{"model": "masked image model", "dataset": "photos of plants and fungi (iNaturalist)", "train_examples": 90422, "image_size": 40, "crop_scale_min": 0.7, "horizontal_flip": true, "method": "simmim", "mask_ratio": 0.75, "loss": "l1", "arch": "poolformer", "norm": "layernorm", "norm_position": "pre", "hidden_act": "swiglu", "layer_scale_init": 0.1, "parallel_block": false, "moe": "top_k", "num_experts": 32, "moe_every": 1, "expert_mlp_ratio": 0.5, "experts_per_token": 2, "shared_expert": false, "patch_size": [2, 2], "depths": [4, 4, 4], "widths": [48, 96, 192], "optimizer": "adamw", "learning_rate": 0.0023, "beta1": 0.95, "beta2": 0.99, "eps": 1e-08, "max_grad_norm": 1.0, "ema_decay": 0.995, "max_steps": 26800, "batch_size": 64, "epochs": 19.0, "lr_schedule": "constant", "warmup_steps": 5360, "weight_decay": 0.04}
Rows from block 8 of a small masked image model, named by matrix and row number. Rows with one number within an expert belong to one neuron, the router's apart. Each number is 500 + 40 x the weight over its row's rms, rounded and kept within 0 to 999. All counts start at 0. Numbers have three digits each. After the name is the row's rms in percent of the matrix's.
Before each expert's rows are labels from the 100 images, of 14976, where the router gives the expert most weight on average: "colour at peak" is the nearest of a few named colours to the mean colour under the peak. Only what is clearly more common there than usual is listed. The data: photos of plants and fungi (iNaturalist). In brackets: how many of the 100.
# router: router (model.blocks.8.mlp.router.weight, 32x192), inputs 96-191
# gate: expert gate (model.blocks.8.mlp.gate, 32x96x192), inputs 96-191
# up: expert up (model.blocks.8.mlp.up, 32x96x192), inputs 96-191
# down: expert down (model.blocks.8.mlp.down, 32x192x96, transposed), outputs 96-191

# expert 12
colour at peak: grey (88)
router.12 107:483530413522555469548521543496552519574504510512463494463556516511430510508491475493530527515543557468579482444463512515540494514458482502475524553470459474563551567559564474441479542530536538445473535537468524528509524435526521491519488453475488508500486432522512432493518542458502453502
gate.0 072:496537529500571548478452473484552454428493506476509526488460449440524472522476514517447444557471462529438451518466479520416492482471487504577483461560500509496522423445566513453492473411484494477492498481521570535567489481478533504525510544410490459428515512515472540488531503481482510454
up.0 065:481492467430532480467504495499471533517520508506461525524558533522451548532560534485461555460492552479580528526511519443524507502513514496476502547472507504493464548514401484514509543542537518544539484496460472503456500544469451476446482521539535488650491534524563471559477516512471547549
down.0 074:475524535478489547497569486501528530529488560549457501517434477553500554541493513496498456537478453459493503526513477491471538498484567476491502433562478485483445498581367466532408492495498488516527505444498476503503519521454493494497412503593568500508556484503516507492510471493502445489
gate.1 097:433448506437533511452560485492532455547547510449488513513502503527493529503536492525515515501452494505502484492490530468548492488459465472563548473498512536530494430486519450504483461516521468458519452530441479551499470574496528505472503446532608451560571469539459541491469523492491568515
up.1 110:442512459427517515451521543499508438509552523451535539511517498558459542537556453541526516503482486490512414542477511462555503505482454483537517484498501524511492415481524502457515471557530477425489481535413525539487539538529525524461517445506548486513530426517484543512528534533562543507
down.1 088:518489457492504502479494462471440564540458508460440538537530511480486505598538516525562506536547529524549473511500538504530508511542485584481512500452479509560561468505521521517551480496514560511504555526532500532454489519533534543505424406529495444544463520408551535527501448481493508501
gate.2 074:551459466500417500540600516537480524493488497522493472517526434503483501528439484462524489516480488472469525453510478475508515495515478514516484417580464466512516553515516537495525496523526528492572504502468551482505480513480511527511453470477492505572530475511539488517562474516447448457
up.2 064:526464506561525493497474502523507425514522496460609517484541543465507549559440522508506473497527539462478396530514483553477469474456471477476525436478404469495548454527547516470522483496517466527456462537420526536526555515548482485541427540469453518509458530488570495530527540493484443463
down.2 077:535549451493501465521502540478506531486515528432588525471480499455507445494561476464595537541513510468486449508537489495468519493494469495521488543504424541524486518444537510525483499433522470502503477481498477540552506476470495506508476513490483466556502512445614453473528419498490477588
gate.3 104:505454512538532519486567471530485497474455435444482449482499537436505490499437520521542466470511564494515502430515470503522528527455486512451492485573509466529558543596536468516442509487484476607553496484507524546495489514519496469527520512542438480489493474510536555533489480455400508473
up.3 100:503527495457482482523433509481532508525556563575522535506507461563476504492571488455477528536475406524460504560483520492477455471539515473549512509431489538478442452405467520502555487508504532415455508501497453459496488484464502521482470482456563505519521541502467448455505530523590502526
down.3 103:428460489489494526509479449511540463502456519493468485446401454476452469524419530492425571510506474490497586525572552525529519503498539563468465404585490547515431549540467528514497501521497483494490455445497431509512465555533601484505552509492520513455531496574504591512490564463468479455
gate.4 095:526441483501510549485508543513475457482655583493477458492446454539531554505469498528497436522423493528417498479476498481443530550519506490521563465518523447512543413488558507472511452493494477510492474440523512536507446523462501523489484482429503551473528486549527524480529571506481515500
up.4 097:515449517612547492505553485429530402503539468506521468489520537510496520511501511507470454464559446450462457537461497536524436517485437489464532501487498473505554491476597560438563521525486486572491515547567494609546531548513518506523518478530439432477504466502493520438469531490519559498
down.4 093:505493488452490481496527551528500457532510481527510531509537512439440416444517469511559454505502472518498510475455490484425465490526514534527523522528504445517509516426631470532513519580486517655483396518508459585550488484461482500510449537468532470492476513571420497475524532502478544538
gate.5 124:529522426512510506526558560482496531523417541497497472527443499483490534455500495552466524478533513452553487499500494560466490549486495531440526513500472474491506553511518497468557498500521503415514460471455543509519507497559495534478461496546492494527536427436480460551524489602503503555
up.5 111:515495454510502497438445560455531524498484565469486505524516459443575527460527433521470522498542475440494551545456504514434561510413442519487498475468491472500520529417434551422515505465478467460511467485438513486572560498568495514488408544482473481530506539511467512497532529562527501452
down.5 121:485467543441469520512551465466453534565534486507512509518441497436480472511532481488505476477504367499497491518545535499506500510496528473518478474487506522561486495480516526441511529524511476529497522433462455505493475532435566504493526439508632465423470478487519528503457515500511559441
gate.6 085:539466470562512507491463485518434518546491490533538390572538507454545523442475471498564466481522560471452523483519490541470529485428486504483498474530506438484484528546538521490438432459450453576482474414581512534532537487543490466513464565417431555484487512458559502509544561449427471455
up.6 081:545487460551506496485466493533428517541482490540535415568538510447534533448472482502546487487513583468464526488531496540449527480429493507476499495521510441475480538560533524496428429474455448559471483427553522513524532474541496472510470565428440559480486512451564471511542554448420471452
down.6 094:518509511506524404506534531522513565555542529411536574564514446455535581455548501489480514517481522452508468498491476493494463501480496432536505506479439477495526487460472533536594535503523501529552519553460502496521501481475442490495452443586561481541512524458445484464444439523567493548
gate.7 087:517508491532534510489363559469537472454551552516548518504514527472524522543595495472475504472541522428514395504451504515483486515480551499530582520368495480501430462485431495446503467456523478485486480460478458534575571491513513526490508563458516513471463498542503486474511556496570452488
up.7 080:538471471525541505497368550505547487519538549526514468502520487496504561503558548469486518482517590460530426487471507515502475547471496494512577546438485475498433438532458457463523491481527492456538519468456510527510564517506513512480503549478504521450473488543514491511477539498562471502
down.7 083:578505548493528479509486503481472499583547555458458519476537515450569471446523479482497473417509460517490547496477503484625502506469500447550505515483465496533508517446472529567543450443520485506518507555481449494506490437428552493496446485490488503399538518501524509464455506506494553389
gate.8 117:537514546577469487537490501500578548481436480522530452530526579498472411421460451482486507512554483506549498487446519471502478538542537488491450510479519519456546536457501490502536517538535493550531469584604472511480537469489486496473501500514448465484514435476490491477523420492467512529
up.8 107:507494512427560458484489515521539547485507501484587540495456537513489516497513468487452478548446450575522360445475496479453503526550524509458531484525446541550499344499465496477471525517520521477501428537483592475468447512473484523483504487574500481524507504492475454502411478541491538532
down.8 097:502552437462459467501521526493562492539511461453628498490500448513575432527484461562497522569476512452488498555504496501502547505510544440500497483486511516526547525526535558438552523542498480539497489478497457510543497444549535494476546511494486487519482485603554455542526460481469487403
gate.9 088:485554563469467459512550548438506496453529503491487589495545555471498544533469465579335501471451442478504427575481517505458531518529433524548407497505492512496552476495501503455577499576492501518470546593443534482528484451475534483513512492487497449500476490455515468491519461557530505490
up.9 084:489552534480413489510524513529495513455466497490463593517518506468503524507490452555438522488549458459543457558484506534518508519501444527524388476496471494528543554500506542489528505486504492517479491539480507561513549419561495469518555492494444537420494410420501492522547467534492517498
down.9 109:477495566490451509448471497481507480522535529586488472516530527523558471486607466515522488472497579483462487475516484494479475482509522557522486573489574529528446496466477437559376515482492487425443520440505519484489498461532504496482577507491474477502512516487542493511513486486529520515

# expert 16
colour at peak: grey (83)
router.16 095:532534477578599482501525482495560546605489514501502487484571481497489446495552466498380516466525491447462447515503538453651510512498528514462467516540522482536485548518509512510462460449541479487477471449483488382472536496471544503490474494532525484510505536538500423487463446491483461524
gate.0 098:508541566522410473523532540474417473527464530440460434470512482521582429494450450539429479547565455463522547507490491486517532553512534463491436507533521478492549599544554558449540542509492520487456486517581530479537546466577485502453521427467441504492476486444504450525574439519467523478
up.0 094:492474449489593519472457480535568528467523472535548572540491521475431569511570551453559548443464545533480428489503512526490459477496463544514562503465479502504450381432383445557479464505510491513500505467414479514460478537442517487536490592553545493512524501535519529490418545498505492529
down.0 103:578512453491539501470445500554516547442514507521561525411486517482487507479464505520510589578524471441458508528504547512424505507510520526519500472542483527586473493514497532528502531467491502529500623463443443478532562502562616505491522595527525507444464515556476479557447546511455496421
gate.1 144:506547540507437453519506486448494520536418472505438439477470441483476516494504498534459506515503439559539524547507507465566500575532568472541482409534498501477477502539528547485506545452479507510544565503579569453454502503550483517531528517520525509401485497490509446563549483520529571562
up.1 181:508540527569459421508519501472484550518452527505479442479465492494481505499464502539426489511492465552513471533467481467477497558536555488504467434551476433488467520560542509479491506438465506495535537496528598387469543518543497517523491527520506525472487496477505408549524506540514498543
down.1 144:467474549505425512498538559468465499601523534507457521534514444515468455546563494541455504363511500530537513478631522515630484492504521490506572513545493504458485534528484507506473493455480504445552423421504542465468454528485440510544515489530494500526541517503514512515481463499551514596
gate.2 091:516537451468510485476446529529519536488474480517562407528550487507569492396583455496525517549475452508460412483441506490542505521410510489534556524489552494460463417512459520499460510548484486482426530504461517489465582486480467438495460525503497520472524453475521488435532491530486562410
up.2 082:495484575512547527503469457536559462466498540456468566494454475483394558522438578495490519472481575479548517553569518517487508470491540537468453484553490519507530521518501453555498458504518500507508491549433465539560482504414495564511553537482544515464502509547507535551473470435492451516
down.2 076:511506484500531545545582486493449536466503474472422577548504488512473596498494484527573488579485537417503466485474505481494494528487551548584493536522452483495507414472519473469509505496519531568467544586457451496454503477501526512486498410492567485517441444416499496523509517508488437458
gate.3 095:457506542508495522515526496474472517437430549481395541496386488505543558548516482531465496492522458502487487579463511529401517471473513540445463501469434449513459550561491454485514467467500522484487473472559490462571470576541482518502545553582524494567526499515533510468557543498508447497
up.3 105:518487560553455484490510491480479520497447550467397481502406521494532485490470520533385501534524521534507511533451523543383490503530560533509475476526457459471490538494483399449569473465489537519463478463563541451515512556490483512469507574525489493535526527511531466501442527490451496546
down.3 130:463458511498477522478534463474502434624505527485517489488480491454554417502516479530651484427510472477479513459569465500477488485476453447441580498520472477445418545555463447488531454474499476476504424386510492530483483532477472485508487451529424491554532535500487540479455489492515499477
gate.4 106:484496519517395515538551449474503472592477499521423443510466449517461468504384532490486452530541488507555553532577473469580492554483548480464476450447501521508483575498501492530468519508498528501481491521510526484478545527542514518562511410507562489430474487467466515528601444502534526511
up.4 119:530488545500439484538453537476441493512444469562503467488525510531537432470479415495460525545543467477564451494494487494542460557559556445558452470471496533520547520445523528465491509496547514463457465526573516443484573470569498501458540460471510497490512501451480446527622446537464550544
down.4 096:435474509422383553516477557454470505550530424502381463558493430477507548506531583504415479470526461572541538491494558504597477509470501501521514509485512506453488506539561500532510471523485487454517477489510567511505495540510463503512493501446469472512628551480513517504532430474534567584
gate.5 067:476521543520458529517566465414439414564489431563455441536460472504442523632462534551505442580566498548504518541512485562512480489567412488487467481453515493445479536521510492480496475504468486490466515520591533502531546517517508502515518506423542536538497518458463518510504520463523474543
up.5 069:506511528496446516489496524442445443531468448551490467515512488506492454615516424577497436567592533501530468495465492552486459545582412484590455500483539497494470539492527518460539493462533493491497449540620476429520553450545471506467505508406485516532515525473424490456558496477489551525
down.5 069:470470498510446528519493508539493464445529562519460508515489452531498557469494470482637485498465552486502505455416456499580557474503465541478558517496508501499461505495496521602488436533502492452542422468508425511486513540428468490499438499519517502549579532466549522435502449494533531479
gate.6 052:529508528500544495465501528502559487389569532517563477470550515448462511458505495553543536467451415465456416506538540521455511540486538500525532539523532504524520427509486523442511518560477502565479530442442442533576455496549505512486548482519427567451470442518551571479518520526475416473
up.6 067:498479469466471579489497491466495374529451469502459509503506520531530464612562499486548406487590549439490511498504457536489477478465454508487490537535452501494511548501478488480514503521516525474432443529539444586546522535555504513513481454473503420483485514451481597485551479486520540465
down.6 069:493468605500564486517579490480492518601486491517479548497490552539507427536490477521316476428513477541538537487559492504510488511507497541511474414554425509528517566499500490499539522447495505460465515504507434367437517507544481503512542453490510502470426465537511484457479447520479538595
gate.7 083:493500475495485500480468452508492487453469444514501488514571487513506493467551486506529504506493461582491476510495511506577515498479545485560490497490493488476527444513542519516514547511468517531472518517586542462434494465496489498528564548395455537382496518521564481473557511491475530476
up.7 083:475511418507465523449528519425480534393535491459557396502517517470492486543520502526512474511401536519480443480399458455423509499552529475540547491522476450483495499525615520420468516548520498515542491505546520427471505513485433471489466505461543527478497533564547475489568527548478538545
down.7 098:522474547550551505467507554581544528545484605543509497520501448540521433554482455557503525432483523523525487430495500514571508513531496555495549478583516485480511519538531487438470488489483536463528452474499540470498463504456460484534519542487467500544536507542492553577440449477498537536
gate.8 100:520571478552530471481469532525525548466466534482586492537474542452550497483559451512516506476480476525382407499401499511451522547408525494422537557517490428479463436508413528496518490546481460511432560405457473466502460500571511488522479532574488496522512430459560491438443525527477535422
up.8 098:516452530501531545486506497454542479431566561469499533507465492448398567545480560465511465467486621471484521502499466501488496446477491547486530474566488444495538501521600475491504498443479491537552521517438520570568483507469491522514511539445525437419468535521479524578458558510531482490
down.8 091:463460501490523512510380493504440551485484462497414516532492513516477506438493508508416467548495529521467535502405456512535493497500466459540483491542465487462517527538500456568466488437492494459546468485510433467483474546453494485507484549462532525465572503475542568548512507490470563492
gate.9 092:512435509511527474484556480600542520515498533487464483520458482509574504424470488516485554495534516485492549470552535572525515510455513467506445544525532464476507541486487499559482476459423532445467504465470509466477536437544485537466536527473437526454504479491541460490468479491444431420
up.9 089:511446504513508475495558460569552518504498532494459470528452490510565499391473484506493543507536504494482538470540542580510515495470525461507443547519548467469506524481495502547482480424425526463470501450497514463488528432554484535458522541479455530469495496490535468474466469511437425440
down.9 088:453469525472477498515508481572574494492453458510527497596549551541508532480472531465535493486478546591505442441547497522459488513502511517520487506438429514490562443460488489522495506523512555533501391526522552508534489502514445514511503493455517502413476478434537522460509560532510502535

# expert 26
colour at peak: brown (79)
router.26 102:510491520565600525549504514476511526517493610489579551494523519494459475521481497472406457539509544436456521520496500519458493497495491499489481516453532490496562479414471513466491506572516490507492506536433528587536515464498528529447444485471571482537511573505478544492470512506514466549
gate.0 085:542463473398475525531494516555513451555448460509558489520582525508449450480538468495618513499500473540520452459512465463421485496511527507505487465587579541489475466547550479544459461510533517547494491454510461485485472482482469464504424477450453485528488442485493485506569451514459483492
up.0 107:489524498561547496537485486453540491447490570470395480532486360488557537530483491501518486460467477525426495542478498507490519528475532511481501424497454413508520538493462539465501477539484494443480535508514559478573519512558517523541535519476476491500532483502496474526558494531482443485
down.0 097:491476519496446485510540493501495495496471600491553448469505580438556474471472475516436502452501518524514531505488520514468462487520468494509425468490490489458498522476519522460562502468501499571560448498491552538540467514520483496488440537478421505531512537669475533523486432504503586517
gate.1 092:462525454464449478554492466535471505544463453521546460493503510493510492493482470488577494467463474623513500444548509403502486470464501519454425495564530529487417492523511492592468560507507469483506480517523545433471451485477450480512462456538461476498504407443523440512548481505497541480
up.1 108:513535515581570477567511498447481552477510590497438440521473418474541532504515488547511500428505531487439499562514504490483558548502496483442518497469482399485507574493517542491469479508490491442538523446504532468507485482572514504494514481530499457492524461477541465563528500532469498514
down.1 095:475513451497509539512483539517485491490500568464596529497510572467555467476515481486478526513486505496513475512473497500455466507521534487487502486435535482500534514420517496473568488553511504528563446508499531527570475525526469510494417529485478509533498517592444546545502392504519577542
gate.2 068:452515426492556494514490432459495456502610509476550529500463496516561558527507582462566506503427494529445498449550491511462573500485533512459547443468435490508459477535502544539398540460543474505517475462552533476507446474487536532473477519456573440402488548477556446443546541493539448481
up.2 061:524531505485512492559525559567535512455524476480512478515503496497473560428531465542482566492523537492551472497502494529524555520452481550475468510481450523512560447518601551456550491481554500475484452456482490536476463453568545550489544448501510514485474501499530469533509533481463465505
down.2 067:525533450471529469528536521459475446480520532488532557454511572539552467471421468491561430481479539505497531487396466494485519492477511520540472449569483491442443568454448519500570504471474517502531471524542461492517532446527529524505491421555413514549479501544500466505554500496499538397
gate.3 099:423455468460507543516478466454493463520420457537545527529486533519482531495482477445546477529484409553503437561522536446458473464512503487444434438489520521525505484480491405479517487544474486502507514607585533502525424556486559505480460525457537444478471489453433520525559554511534555564
up.3 105:505502464428462491458507508556485472493505433481546450494506523475461468583565513553551498499478538535510429458547492548494528452522461529533520519581489558486468494576511514586446500468504489486487486383495474447481535468528426511494540478517488536507489461537597455453498429475490493513
down.3 112:526535565469467455544530486493493449441539462488502416479554516453536431513519449568463478474516448508510481468487475512524521525520493497488489485540466503427424470590483513485463599462547472463492472471498455566468503472507426519503528467502495484494485546514639478461487546503478458492
gate.4 099:512509555497432520469466550476404460547529586451566527493504497484548525481496545532512553509529574472543539507432508577408540552499565499532550535499538478501524541473492481488524482538488507527522496473472461503481484535513527478491351476546491489480491521514502541494460485493507594464
up.4 098:512521438513554430553549462535584573463492402539425454489473510507437465486502483512478480473455443524482474482577508433599459473500448504478461476519453523502449461545504530524507514449525503451481512505519533475487526470484487526519641500515523511519496478482495420506500532509474386538
down.4 095:538499440514542502503421482542475475470424421429569460525568563465483490484504491488552509528465532578475414538501476518402513534471483488447506484557472460513524475555510462469552545508461417399489546505513574405525499486504455513562461525503441520496463498496567464510520556523495539540
gate.5 065:529517493492497465450532515435470523519556450534583487512503561440502442483482538508428499567467418484508509507518513517516489538489489538542582449477479630499468463579496463480566497406474452479540520467520416532577500486494470456519463465533601490483449530524565449405513524475556501479
up.5 059:473503512502466523559453482553537451514463544473390497474508418566497557531517448516580489430505555532472523497449481479525477465525543470477451550497518389526509536434486537528448492609534574539469483523516555462388474494486510538487546534499406508490561468463449573549486481533458546532
down.5 070:434517472527543515500407491497491434525516466438514550508482538443435523470436544480530462438482581571472478512503519496464505519495535479453568489446515428566468528489466473474489479474444412405472487542482464462463486484496455519493487467497522487434540534409498461539501563503450498511
gate.6 083:479463526499423543450471510459427422499426504499544539503523506499532455545498497483523550535521527521561514532494474507446532476458620489548497451505575540529513573458529460465529484553508523579515536554510474520569524529495495525503384461477467475530485538501422561533506547428489516444
up.6 081:527522477487586473532521501542554571507561509514483467492502519529448539500510481497477416491486460483443478484491510482529486507569391521444509539491442446461491418541473548523467527475482476442492481461491541489435470483483503469490609548489533517459506476497575457467519440568514484573
down.6 081:492485461491549491501421467538513521475487423500457489529532495541500548480486482555558457537478445570502463493544546542473437527520463531437550507509431532557476483585490489555523543458475526403516574490536496408436466459548536524543500520490505514458458526456555506478488572525513482457
gate.7 169:459509482497501515576521524505476514540500498431466411502517480541487475560507480475477469510507573457505528500511501515513539493555424498433497539515519483501554485537519557534418519555547511521463485442570478547474525420474463475453502497486501499491493519515592486513534434493510508571
up.7 126:446506470518528483486489465525518401524517528446510465494524517517495535572496517463494481476452559506462511500494494491468517503521518526446505541561485467485492551552368559546388493539534494456440510533491488469480510481494488493515449544512505444434533509512610480433569444511511504510
down.7 167:472479538532448420509541526550538481472467490562464505486553483482498476496505505510435508586498487560494480471407495484549497497534545509430500516540555519523504481598448457575454516493499445618527539525517527463456526485503506506455500557484491527524517466505489464458451388513493574498
gate.8 116:542556481498513491571602564498410613527547461544517461495530554493432480529556475523489513477551487459516530500598506451504481508555358477505495537479546500509506545554584497516504535486493492526565529498467484520465472479468479484457506431539509546514451529524535431535500525479504458557
up.8 112:506560488514523483582586540497406571525554496529481460491511535502444498548533474522489537458533535453495541507604522472495475485542375497508483534493542479495505564566538512539463524485492495499550529499453484505470474489479495488465505446561531552519472523516565428544531491494516453556
down.8 090:457455482485454484497499470546484477497497543511533542457505624492524450528452540401482550470492482449501558460604480496484533493500549527525524476560423523426490512556485454535502460490470454572463491482527527511440478510506522496531511560551518525443493533538496566565440569478459497462
gate.9 109:493498536551421454497487481528444495567534571526496511521508492542560503443460491502473523454497572471452512482496518518539505491465534521508547532458523413510510500443437472500527497567483570516470508541481477517513541507466469488520506442633522519511496413495472536505441489545502516464
up.9 111:513506458445562551517520528476544510448460419483510476484494514467436497559542506514529474538507432521546491511506483486460495510532454472480452470557480582497490510565591531497469506438523427488533491444523522488476456492529529513481480551364470489489489584500539459499557515451497483542
down.9 116:510528441462474518444422549530516498523531516526501523493481459505510588484547500537533527534495569454497543494559539489462425536462568612522555526473524512541514562458489508479486462623465563437477547525468564412485502470552562494518462526543559494478433517492444511493535568491534460472

# expert 24
colour at peak: brown (62)
router.24 098:526484509486485511453492525511535544454452519544598518472493527502522507508558489577512462509474499510509447484492432494524512489465485529467504483462526519507526436542523489472470458541444548489478440483536498548458584496505496470577526459528513453515493651498452493464472482448491492548
gate.0 089:491491484559512511431506461438432444425493458507572577501488589491524538538494520499462488455504474501434420532448510489475463515501492497457520488528499406505452484552443513489473456490497515526509533490529487512528508562549452513498541529503522513420478438460485543496535488565522503464
up.0 099:542466572544602519483490478476531382509557584524499496486548502514483526473467507490508536467520555493416483492486515491517456524484438471549488510498528406497469492468488468460607504424478498532531513477424481528495520481549429505527488584452455471468497557547484564496547606536501458490
down.0 096:511454609467450565478511492483502476534518461523458489550476481449456513454470493500389442464484557483508536516426508493494486490511433483492462521487554490515484604493521442526543491447496477565579508528496502522498495547444492498486480546405461482540561526507527493529534395483493452461
gate.1 094:455563441497512455499489504438513544542458468442552505504507496483532484499551547468538520475447419575479514498472530421415494520544550491479542426520526515471495488502540546544482480492504517531540532516574540413435431486437544463509354534494449502460429571535446432511508485512531540495
up.1 090:551436557515499565523511483524488461457537513549450527489487515535475493508458485519476485533571543423520498539546457572589503484463453496505478557487455517517504491458434471438543528448492486487453473480448461585578544525569479532499643488500547501528551486486542572480505526494481480507
down.1 110:487576492424498579510476515495454489525518459435505475490488532570448547514568564507548484496497402600515482555625533502460471490513539560513575517441476501491482485456509517495549483485493529515521533514516489499521485523494507523497466446504548489453525518497486494453512489509535475551
gate.2 113:470526535384505518519509486518501561451425447504482518475505533505544478424519492491459490533483418484551511505521489454455496471483549486426501516426574561506502506631480478526529489621528512522473479541491519508492531452466535491504564492468554500449499509507521479467541461485521524499
up.2 114:533480453563465518450456493479504434520579553574454499515522445501498448565532491510558435509531539537442598530463494472484496511514466483531514504535447459492506538422544518468470525419499517445544461469550475507445470518495470535490431533448509479465499613526499516491514560515473559541
down.2 119:440485495486462520461399492563486499495496500513541501510482555491474478486516571548544422510524481535494460482485493483497498479472466400451529517474544476528481484582557394524517496491456546571438556499487477505487543450498474507522472524390481508524503529513554554516491487511502429528
gate.3 116:530512508519496474455550530494464541518506494495446431478499444435565462460489522500490522477488530496454577438493522544442552537494546479489524599503525451484520472516561581479474556477496524533473480371561580510492525464569515538497441490484413552580474579546496449492490485543472526482
up.3 109:470508487467568506515489443504581493481518482491557627522465539564472515441534498473519508521460445547488406564546461464560476473472477531473504445468495572492508443443456482534510450528509511467494512599423482489516461515475477482473530521522607441451529465450508498472505486513540524494
down.3 110:503529456490547530528515488489434499505480489486530520511495483548464419503525476437460524446523450532484477555559518495485519544503524495482550539486520561480531455462522530396518489496501471458504532475489535529495521523440520525529463470479526510413502471582512541565519595525527578554
gate.4 087:539390550533571511446475455519562521459573604529548527500548499520512495564519526476551486501489525527418430490515495519491489461471435473527569483461469463487555437458546492485545536501462510508512469508457519524517498458487496523509471567455514456451492567492447525446418549524534480504
up.4 088:483433523446528558541570500493502492528471487509430509493455449457552445541503487470512493524545490494503548513482471521489509466553450513483538481465509503502558486481539502459537552541489489487503457470558520524503465483515568497529475472491446522627514558523432495513532480534505452516
down.4 087:490501512510550467543404485413530512418464525518558520519482478532480451559422500532506551515491475544492485518548524503462506518487538497521465459521547534587435497523417514464440529485471474502538561512461438465535526453477500510546576569498459506477455505569452513572509595498482572546
gate.5 101:482467517491528517493501514533509542521482545518446520478470427469559440502534486479522470556547470496492537498494462535476511475529462514488511521450514521453537460451556496471534525513502492455476458451532524525508498466526578524527429473507475538603506605562436482461462511528543465526
up.5 095:550457579528611496471455464480535504442517549511585542492520565481534485533537512483494498485542556542448392493502478487495495443482422490527509471486467517518574424405540513477548491505473490532495475530474547526535461476506499506501522566466485429495503542497442501479473558535500490495
down.5 093:466523457484542519569453539477474524433449511515569511538477473573461456533432488476533582483509487519492463525546567511509518534521519505537467460498536559606469447488519541492480529496463485511543538504476453534492520444515519529536571529526479510431425512562459517573489608499507580574
gate.6 074:491501519443505518504465506566496463470530445499511424487530514493458527575464477556561555541474515483556451516519536534596480521435515471520498504488526506514506497541538520500495492551479483459532534505426484562497469504487484516491585465457527562412496387455535541439497510426477523390
up.6 079:484567561470550477448401472486443511496404442495531533484505520503606479484482502526501498547511532575543485535527532498481509472432484494490438473525501575514512430394464524529476447486485495492478526563541544491492469484483502525440550533461479502432481540513472527491486514453456565434
down.6 079:523499529520504477515630488511438551596511496523504501524508460485499515533501511455433477449490503468478528446575508503447478491521516532517496495565448487425455490493467521469481544495508526540526474469480568468434523530523455509493422450541513509472504486508498442552526499510527425504
gate.7 092:519535512489554462454473511497541536511471478491496521471491421502609434461498497471474520534493482530482479517469473439526516515470484505497530505473515497485539446457525548467478502527503498476487504482558603463505514462488539564502477537505478489543507593538459429454524493560511531472
up.7 091:475473458519408553557556491503471463536523522505442471525495528487416526525483504518533466471507505461496598452488528569478488513560526506489487506525478477517455566554474445517533495460500496504518477485484405534465487541533484437521473439514512526485504432490540564541474503455466503543
down.7 096:474538602486437477467523453495524470536534450463452529514498506470515602503565545462513431556470471565544459533529504511455466511465534506501529495536464426432478434521482490466524523546487521519451552537484525487487494573498542499507456485535546479532530528439581455480487424522549437441
gate.8 117:504520463495461498488427512541474511465451492479481473496499405511630469498477489495525432550521455525563492531471451506499523493425485545456471509483542529520538435514504487476546492555502481482434461454614526507544546528512546535527505416556492552538525548534494491435487484482537532450
up.8 108:426482472438477504521556466516582466561530504536400545471496481502443501489521524471494503529490451508512601492546535488500504463562516489457499542493535576478483556563471427586536517500520491493509484565478438477449493445448517471497456484437541515497525512502503495491449463502516465564
down.8 113:491486539524443472456422446468592509516501487529440500532488469455514601460497513525496433563501539536507508538511503497549508494497432491483519525451478448453516494531431447479516463500480541535466537532517535475555501546494526513496494493482470499497514537445542519457524456511487490425
gate.9 086:454514463435578533484537464540446520568459445475514545527471515512487570499474496429519549546451447512569539485593498518533507516500490508473510507518478589489446502574470449554504490537510443480517541592492487516462550538526522498505494403603571497481493445514512474509470472462549489498
up.9 084:487498521464639538511495517506466522544398443460557564545488556483543517489485480445492490539463431539513453508563482545513508496514483499476516489532479540482526390517465453492599485541495475443446508531573509564524497515548538493525514444571522463484499529546457520486441469502528510530
down.9 092:513429563539466547515538471439501513459488492590425456485517455496507569536438511460451467512507509482517539434490504507602552490526470517538437521478531458508445527572526479497543497494517529438529473480523545473504534527574526512506517513525507486486523550467474454541576489507492482516